Rows from block 7 of a small masked image model, named by matrix and row number. Rows with one number belong to one neuron. Each number is 128 + 24 x the weight over its row's rms, rounded and kept within 0 to 255. All counts start at 0. Numbers have three digits each.
After each neuron's rows are labels from the 100 images, of 14976, where the neuron reaches its highest value: "top examples" is what is common among them. Only what is clearly more common there than usual is listed. The data: telescope images of galaxies (Galaxy Zoo DECaLS). In brackets: how many of the 100, against the usual share in percent.
# fc1: MLP up (model.blocks.7.mlp.fc1.weight, 768x192), inputs 96-191
# fc2: MLP down (model.blocks.7.mlp.fc2.weight, 192x768, transposed), outputs 96-191

fc1.619:158121149113128143138139139110114143119125123123140136078135169172120147080122133158156130136117138111114088134107117129138106099070109117150105131129156064136109145084119130115051065100135137140111108146153125111192111148090144110143135121173123128107100097137143124151110133109094057088
fc2.619:111143132155153121115117122118113161115069083132147134157158127124129114170170139098106083109121137076172175175160147121125106141141157110128164139129109135126130148170155108117166158134124130116121132123135147076093094096155131162094145127110120147120136169171103135172131134160158147161
top examples: roundness: cigar-shaped (33 vs 8.1); edge-on disk: yes (25 vs 5.2)

fc1.699:147128152151150111107166130131137106151134125087099115125133132102109143133131129141122137088191119162108134127116149072114118092148123153117124143144153117076083118128114176117136145132169113144120149133120099181095141147130118122118118112154122127091126109118116144163106124129134134123
fc2.699:086144112076120120115124143147120137122113143102133134189117137133123098170142132146134113165121124112146133141153098125128118138136127152147105107129159104138130175133134130115162101130126112108114104121142137118219106097135163145139132127105150134169136165126144166121126128102149087102
top examples: shape: featured or disk (64 vs 30.4); edge-on disk: no (62 vs 24.7); spiral arms: yes (48 vs 18.8)

fc1.528:118093117138136118126164138141142094120165146124132143110134105111079181137133100131097143155107091159130123120132115123109108131123090105146154171096132121130102128130061119117138100071131092123107109101111095158106148152145099069126123090075146148118126138121110103089136096097070109146
fc2.528:139144132116123116097127113112115109108149113117130116135104153107144103133149131120117148095147120168134128097119139144128137106135142168111255153129133130110128131134100121123140121120129143131125148129093103158133130124243155090114121128148138113116198126125128125139120128137093103154
top examples: shape: star or artifact (29 vs 1.3)

fc1.98:110116088131136116117148160123122073106152117134097125095151140130111136123127101140140183130131141178135126102108124113070122114091127139141124134095138157093094140131113138127146117136169161119138175120135112164140128130123118127127092106154118106119139124108074126111140120128128140155
fc2.98:116145116103137132169127113109121133153125126106129124143137142117123112125163127158114128114132116130127106131158119115128083114106120127122243117128128090136126112128126111130106152129128106144118152129117124128132151127233110123107139127151106128109231108125141144129111125124127133138
top examples: spiral arms: yes (39 vs 18.8)

fc1.203:150147153108142105158129144132126130064145133097123134152157167167155114155105140112114119159118137144130138091131163112162135098146133106210124147137144146121128137130111090102129129117114108065098138158081124141198089172132108118103144133133128144129125128148139136136121128135096110154
fc2.203:117146135158086136118123142135117139175112119106133113112135063121150155112153134141138110082138112108098175148116130118132146151129116167097111093128099067113129164151147122167147141135132159169152093121176150103073139084144130190135097130138113150131142119099088131155107128142175159146
top examples: spiral arms: yes (40 vs 18.8)

fc1.726:120111101122123102108123138135133114119145139101135154122157104123098158163153103116104149110093133137124104119141109110115110127141110102161154176112118149146121137113091122135125093083125071095098085108116124127108152153144099075119115061089154132136116129095126121107158108095075119145
fc2.726:139142136114121125122129124105123112114149150121126140128124143115146102120119124119107149115137129178124124096123121137127138115121142140118255148129123136110127122129098112140143116126129133134117158130091097163147113122246118090123116126145115116132217165122127133135130127134095120144
top examples: shape: star or artifact (30 vs 1.3)

fc1.710:129098114126135093120154127117117096092151145094117147125126152132105179157150119114112168102078123172121119120143136125085114137121103143167129187087141126118099123122099126141123099081140103084099117144130107123117135138114070093140109102111165139126116171140117101114143095104082102111
fc2.710:125127113141141116126132141142141113122144108119126118115138133118106118162154120137134148123143123172136125108141113125125094113138107121119255154127136124119125112124110121104154103116133124124112185122109101157137115109231111102163115123143134119112216138107114133134136125128107122145
top examples: shape: featured or disk (60 vs 30.4)

fc1.377:116080104124130119105156140138136111110132107122143123102135115133065184157119121130119147154073107150136119136136111095108103143121120118139161188116146128139109119121076090097135106090126107122108117106111113137113134164153097063116142082109154147094137126113124089122128121108080116115
fc2.377:132150125098120146144130097088115106117152125136124110124126126103153091150117127107122152123126126170122105095101153158128164121121153167106243147128114126110128147127096122154125138125127147128147126126091103161127139111232149090129117127138145109157189135127136154109129128130094101138
top examples: bulge size: small (25 vs 7.2)

fc1.461:104103083152153143169137147156150093125138090137120135105133137113096165098145124147144128167133097181107138120153125142085108146132087145150123141113117091109082105101086111122118127089147142136115133123135112149075150144118082128127159114119170133098121150112092088120148096099113125099
fc2.461:102103154154099113122132125147117117180142094129125141116132107126122120140165123142125142121160116155133122106161099129125083126166126142128255142129139121117125088134112154102133121117127140127105115125106113148149107104231130106125110125138130118135202121120117142121120126124103125144
top examples: edge-on disk: yes (28 vs 5.2)

fc1.395:116128136064081138160103117129141118160150139118151086115105113121111110153127093169139150091093105094106098161125106145128133145109136117120089126125134140147147130138134096098121117102129154151092176161086103149145104125117114105114097119160111099105105133128153106110114035160098128115
fc2.395:082140077137188136120127157133138133122118123124130122093131147128131112104096123143116114182106128079102126165119160140124135152132122145119086092128117125185130095151140090164116157129129128097163138132169177111096171109142149158135166128120169136132116134124149158091158125118149119109
top examples: roundness: round (53 vs 20.3)

fc1.85:127121106120121114112158107126144081137167125139093142117153107130114167169154084121136182131119118155126127075138126123088125112105130124142138151107147156107098125099100134119161123089163120113096128115109107161125141140136101101144110062101138084134129118120117137069150100136095149138
fc2.85:154151134128111105078124128135121128091131131125134111144119172118109137101127131130118132084126135141118126118166143134132132119108158138109221124129129141121128092169120065115182132126127130143151185130116121136107140099212135118087140129167135128089187124134140114157103128138116122161
top examples: shape: featured or disk (64 vs 30.4); edge-on disk: yes (33 vs 5.2)

fc1.253:158138120175147154170137125104179128128134115144116107134122096102108116095129121172089156150113087103136089131100148116128168128126124132133130140149114136128108126151108066125056134077137115133140120130149151113123139107136164131125122110124093136105076139133161135134094124141115148120
fc2.253:123129107125148097101126125082097162133118098129136125116147148105129197180102134083121126107116138087141129150140108126141148093112096100096143122127120104139127127093148096156144149132129104139130133141112136067123186129130092124170127126137193132132121141058107127089130131112104133124
top examples: shape: featured or disk (64 vs 30.4); edge-on disk: yes (53 vs 5.2); roundness: cigar-shaped (30 vs 8.1)

fc1.0:133139135107075160133121082126125112116121133135115157159167124117138148089138090169132131117098105122112132121149171174105112128130165114112145150128121117119127142114098091115143107172123126150151123133061125131102118129101099138124133080091132107149100130147133110118117133151104117120
fc2.0:105128083104041130101129146175115136143133123167130117179105147108140146114145136134128136099087153091132147119121122126128159171087157119123116145132107130133130126121126075127159124131127126173129123124136129095135196165118148102075130130104163128132097069182141085132098129127121130160
top examples: shape: featured or disk (62 vs 30.4); edge-on disk: yes (57 vs 5.2); roundness: cigar-shaped (32 vs 8.1)

fc1.412:168143143103108084127150150107122117127141098103123141107124139108062134107090105126169140148114130121118144115045092101109168105123087120141099135140132191110125131116129112080104075157151134112110128171115110117122136118127175129153138100126091146098136186141144154120132101134128119108
fc2.412:130101122127155154173133106114148120106133116143117109143151126113152127125113121126127129137141124134161134098120150123115121104144127091123146185128133115108126072111112128180112110122129118150102132102094113136183129106126147076147088128148137118130020083118097110149092127144089135098
top examples: shape: star or artifact (38 vs 1.3)

fc1.314:135134147127124126100122165120119099144185138108114145142096101105102152124062122148109123111118101158112108133121088127131105140138177086114122120143129146106095117161114071093157133142148145148149128144126142142123147126128139129108186110122149132132118120144145142128107141160143148162
fc2.314:110116114118137137148126116086136144113122164151126133131136102119155135117092132101106115181116089104125087179183101135138127125151093134118089119128125144140129135115154142117099130123127122122104135141132150115168154101124116140142143130120107136149107112140100166142104130136129134151
top examples: roundness: round (53 vs 20.3)

fc1.622:165124137152128173117127111154062137065106129111130077135126138136103125130108137109111143190117110121117085112108128144100110112154153151139134130130132112135115108104120071095110117145154054114151139131094144122130148137129123115151166126127146120102109179135139116143147134125114132096
fc2.622:111133107077135130150124165131154137176124166099137068112102152151109135152160132098065097095129118101172186145159138110129097109159123115144111118129124145142130155178136087092139143132130197121123158130155121096093113097130131141097137127150153136052125135140112137150138126113137099177
top examples: edge-on disk: no (64 vs 24.7); spiral arms: yes (55 vs 18.8); bulge size: small (32 vs 7.2)

fc1.452:145136127167167118099135143145137125105133087137110098105145163110145089131110119105102147137145166109087112099108155088129172152150176102116098110136127167120145163103125106124114116177123103133150087136128136104129129127112135132141086104109125124139111161150127092154142124145111179126
fc2.452:160110158091082146147131104099148113094156156125123107125156131126106160138092121169117137152104060150142151121114134141121153086118072115131149193128139124106127149124101125157141125123129130084105154131070098148161151125151122071092126130141141120094104109152171149087122127076093103143
top examples: edge-on disk: no (50 vs 24.7); bulge size: small (26 vs 7.2)

fc1.543:134136143089088132111177143072098116126132123135114146103130173118109116142138113147118140136157160121095080130069160155148099103096143150126119127130173104131134130113132115113062103121158125119142147157122130133177126143102153110119130137181151120099124126142152107105118164113124105142
fc2.543:114099135150166137141121104124122154101090145125148099129130172128142137131153141143120092114148100089186112137131126121129124114141121144134122184127143116127130114108140095129106127131124108135113108123133143090141094124127123120064147129166091137123075140164131179148105128145120124080
top examples: edge-on disk: no (53 vs 24.7); spiral arms: yes (42 vs 18.8)

fc1.362:102148115131109125135135132062124141103135161151139147115161104120132172135097121106090145176072098116135113119126159140154163153061164062112107127132095082129127120138135047131103160104108144109117137148126151121156145118100105139120139148105142136154076122108138160090139132126144112125
fc2.362:152118161135173124137127146127165132144121096119130137155118104143142120139149130172135122086176107108150142154156124115122117104203123136144133127128135100119128143103138225129162126121129111127123123123095137116163095090162134142141130128154186127109148117174119061167114129121137124119
top examples: roundness: in between (61 vs 33.9)

fc1.477:098109098122133148128116104128143090107147103088096123124116096112148133135112100162113159130096135129131076128122109137085124108102118153123113115073093142165114130125085116126123138133155082118128146129131119179183128126131147131139188095135127098097115130153164147143127094107099127083
fc2.477:100149120151158116121124130146131136128118177108137131129144180135149079175125130127134122225114153109130133145180130136126136138093107118124110061129129167148129103152148109112142144126129094089140184132180145115150115128154095179152116129127110132138199150101123186103156131112176124171
top examples: roundness: cigar-shaped (34 vs 8.1)

fc1.503:122131122135109118157134124105113124125159191070122088115188143142141163132048117127156122147108134111122111122123125178165097112111133131131135159126147129160105087093124103104131110138130091152096143096094135152156120161110157135118133143140182104121113099172105138117140133118119107140
fc2.503:128144109098105155112122136126109143123117133106138160123105118135163106115147137104143112077117129079151134158159095139132096151145152140124081107127107077153131144153165159156158116133126141131100107149143167100119180127136141144140160130092106145154133108160150131088125132133151142162
top examples: edge-on disk: yes (25 vs 5.2)

fc1.140:135145121077076129159159137087122172110122176135129106083093130124100124133159104135115154076097138128115131134090134175147142128107107117127099134120127110135116137137124143103104133152116140152131164126121101147162123140094136129131116148148133125091114102096144158098124104108129126125
fc2.140:143098117118154140106125142131153147134105163104140116122111092104095162133157139120099107146145145081116128149138120108128128120069112137120119144129143139134130065123149132159145185128131118183130104124131150076140151119117123112143134128187082135106083113086114152161103129171130143113
top examples: edge-on disk: no (58 vs 24.7); bar: no (31 vs 12.9)

fc1.334:122136158138139140148122089127168152114131087096131142099100134126089123128160097147178138100115073101114128145138140149122130117145093144139122116090109158121139143124143128103117099089161135168125134175103120126109117101144162131127098109076063105120136116149183125138133040127121091118
fc2.334:121140071146156132116129207095102133111110134160119111114131168131141092138112117127141118156091162083137119170111119133118154147142134098130096116128128152210124115144143116128146160132129088085123130119175146117125136126131112131137186120127206142143099171159154126087164122117136123132
top examples: spiral arms: yes (42 vs 18.8); bar: no (31 vs 12.9)

fc1.330:103142123132120105159157104168122117077146129112104119095157086165115141154154084095151143126143142132119136143117107119137106107129116116149138120095115160120090120144115184113124118129115118128150134082157129118135101143082156152120136125086095142090107089142095140155178145140152096050
fc2.330:132084063078056131106129113113164126125136133130122153124172138066128116144164126140138140140103089121145119132131072127123130129126092144100134160128111089117128155120125149161180159122127120179135134134129102123116154148163123100158134127190153121120110107077136079148135125118102114146
top examples: shape: featured or disk (65 vs 30.4); edge-on disk: no (58 vs 24.7); spiral arms: yes (53 vs 18.8)

fc1.518:160030119089149136127146122124132122129149117148106133135111144127151118155146158115117170123119127141119130141110068140101132139133143163125133159098137126141122132104080111128131141107136122122137107154110106134148146102144098056136155075168141082128090136118157134138128115120049136148
fc2.518:115216144160104122122140144195157118150155087124121168129139111123106105112142108128149158142117163133135120131149118126125099142148118057115117073129120171138123096174128120115146130139135147164153190127188095126071112130106137180165104126108102131136159148115142088122140125124200147134
top examples: spiral arms: yes (39 vs 18.8)

fc1.633:104104109108114096113164154130143105106148134089106122116129137112097156140154102124102133129101122165131154112085114116091115124122057116172128148122156126137089124144111106125125091099144113127118153130108084155108136169122102098117135092066160139131127154158102112138137103096105118148
fc2.633:124129118140137100083129133142157124139133146107128147131147146117137115129149127113141134127138103144155099118099104117129103116138107111130255153129135131125129118102119153086150123121130124134097144129113114136118126120230093106153110129099189126136197134130104149130146127122109132139
top examples: shape: star or artifact (25 vs 1.3)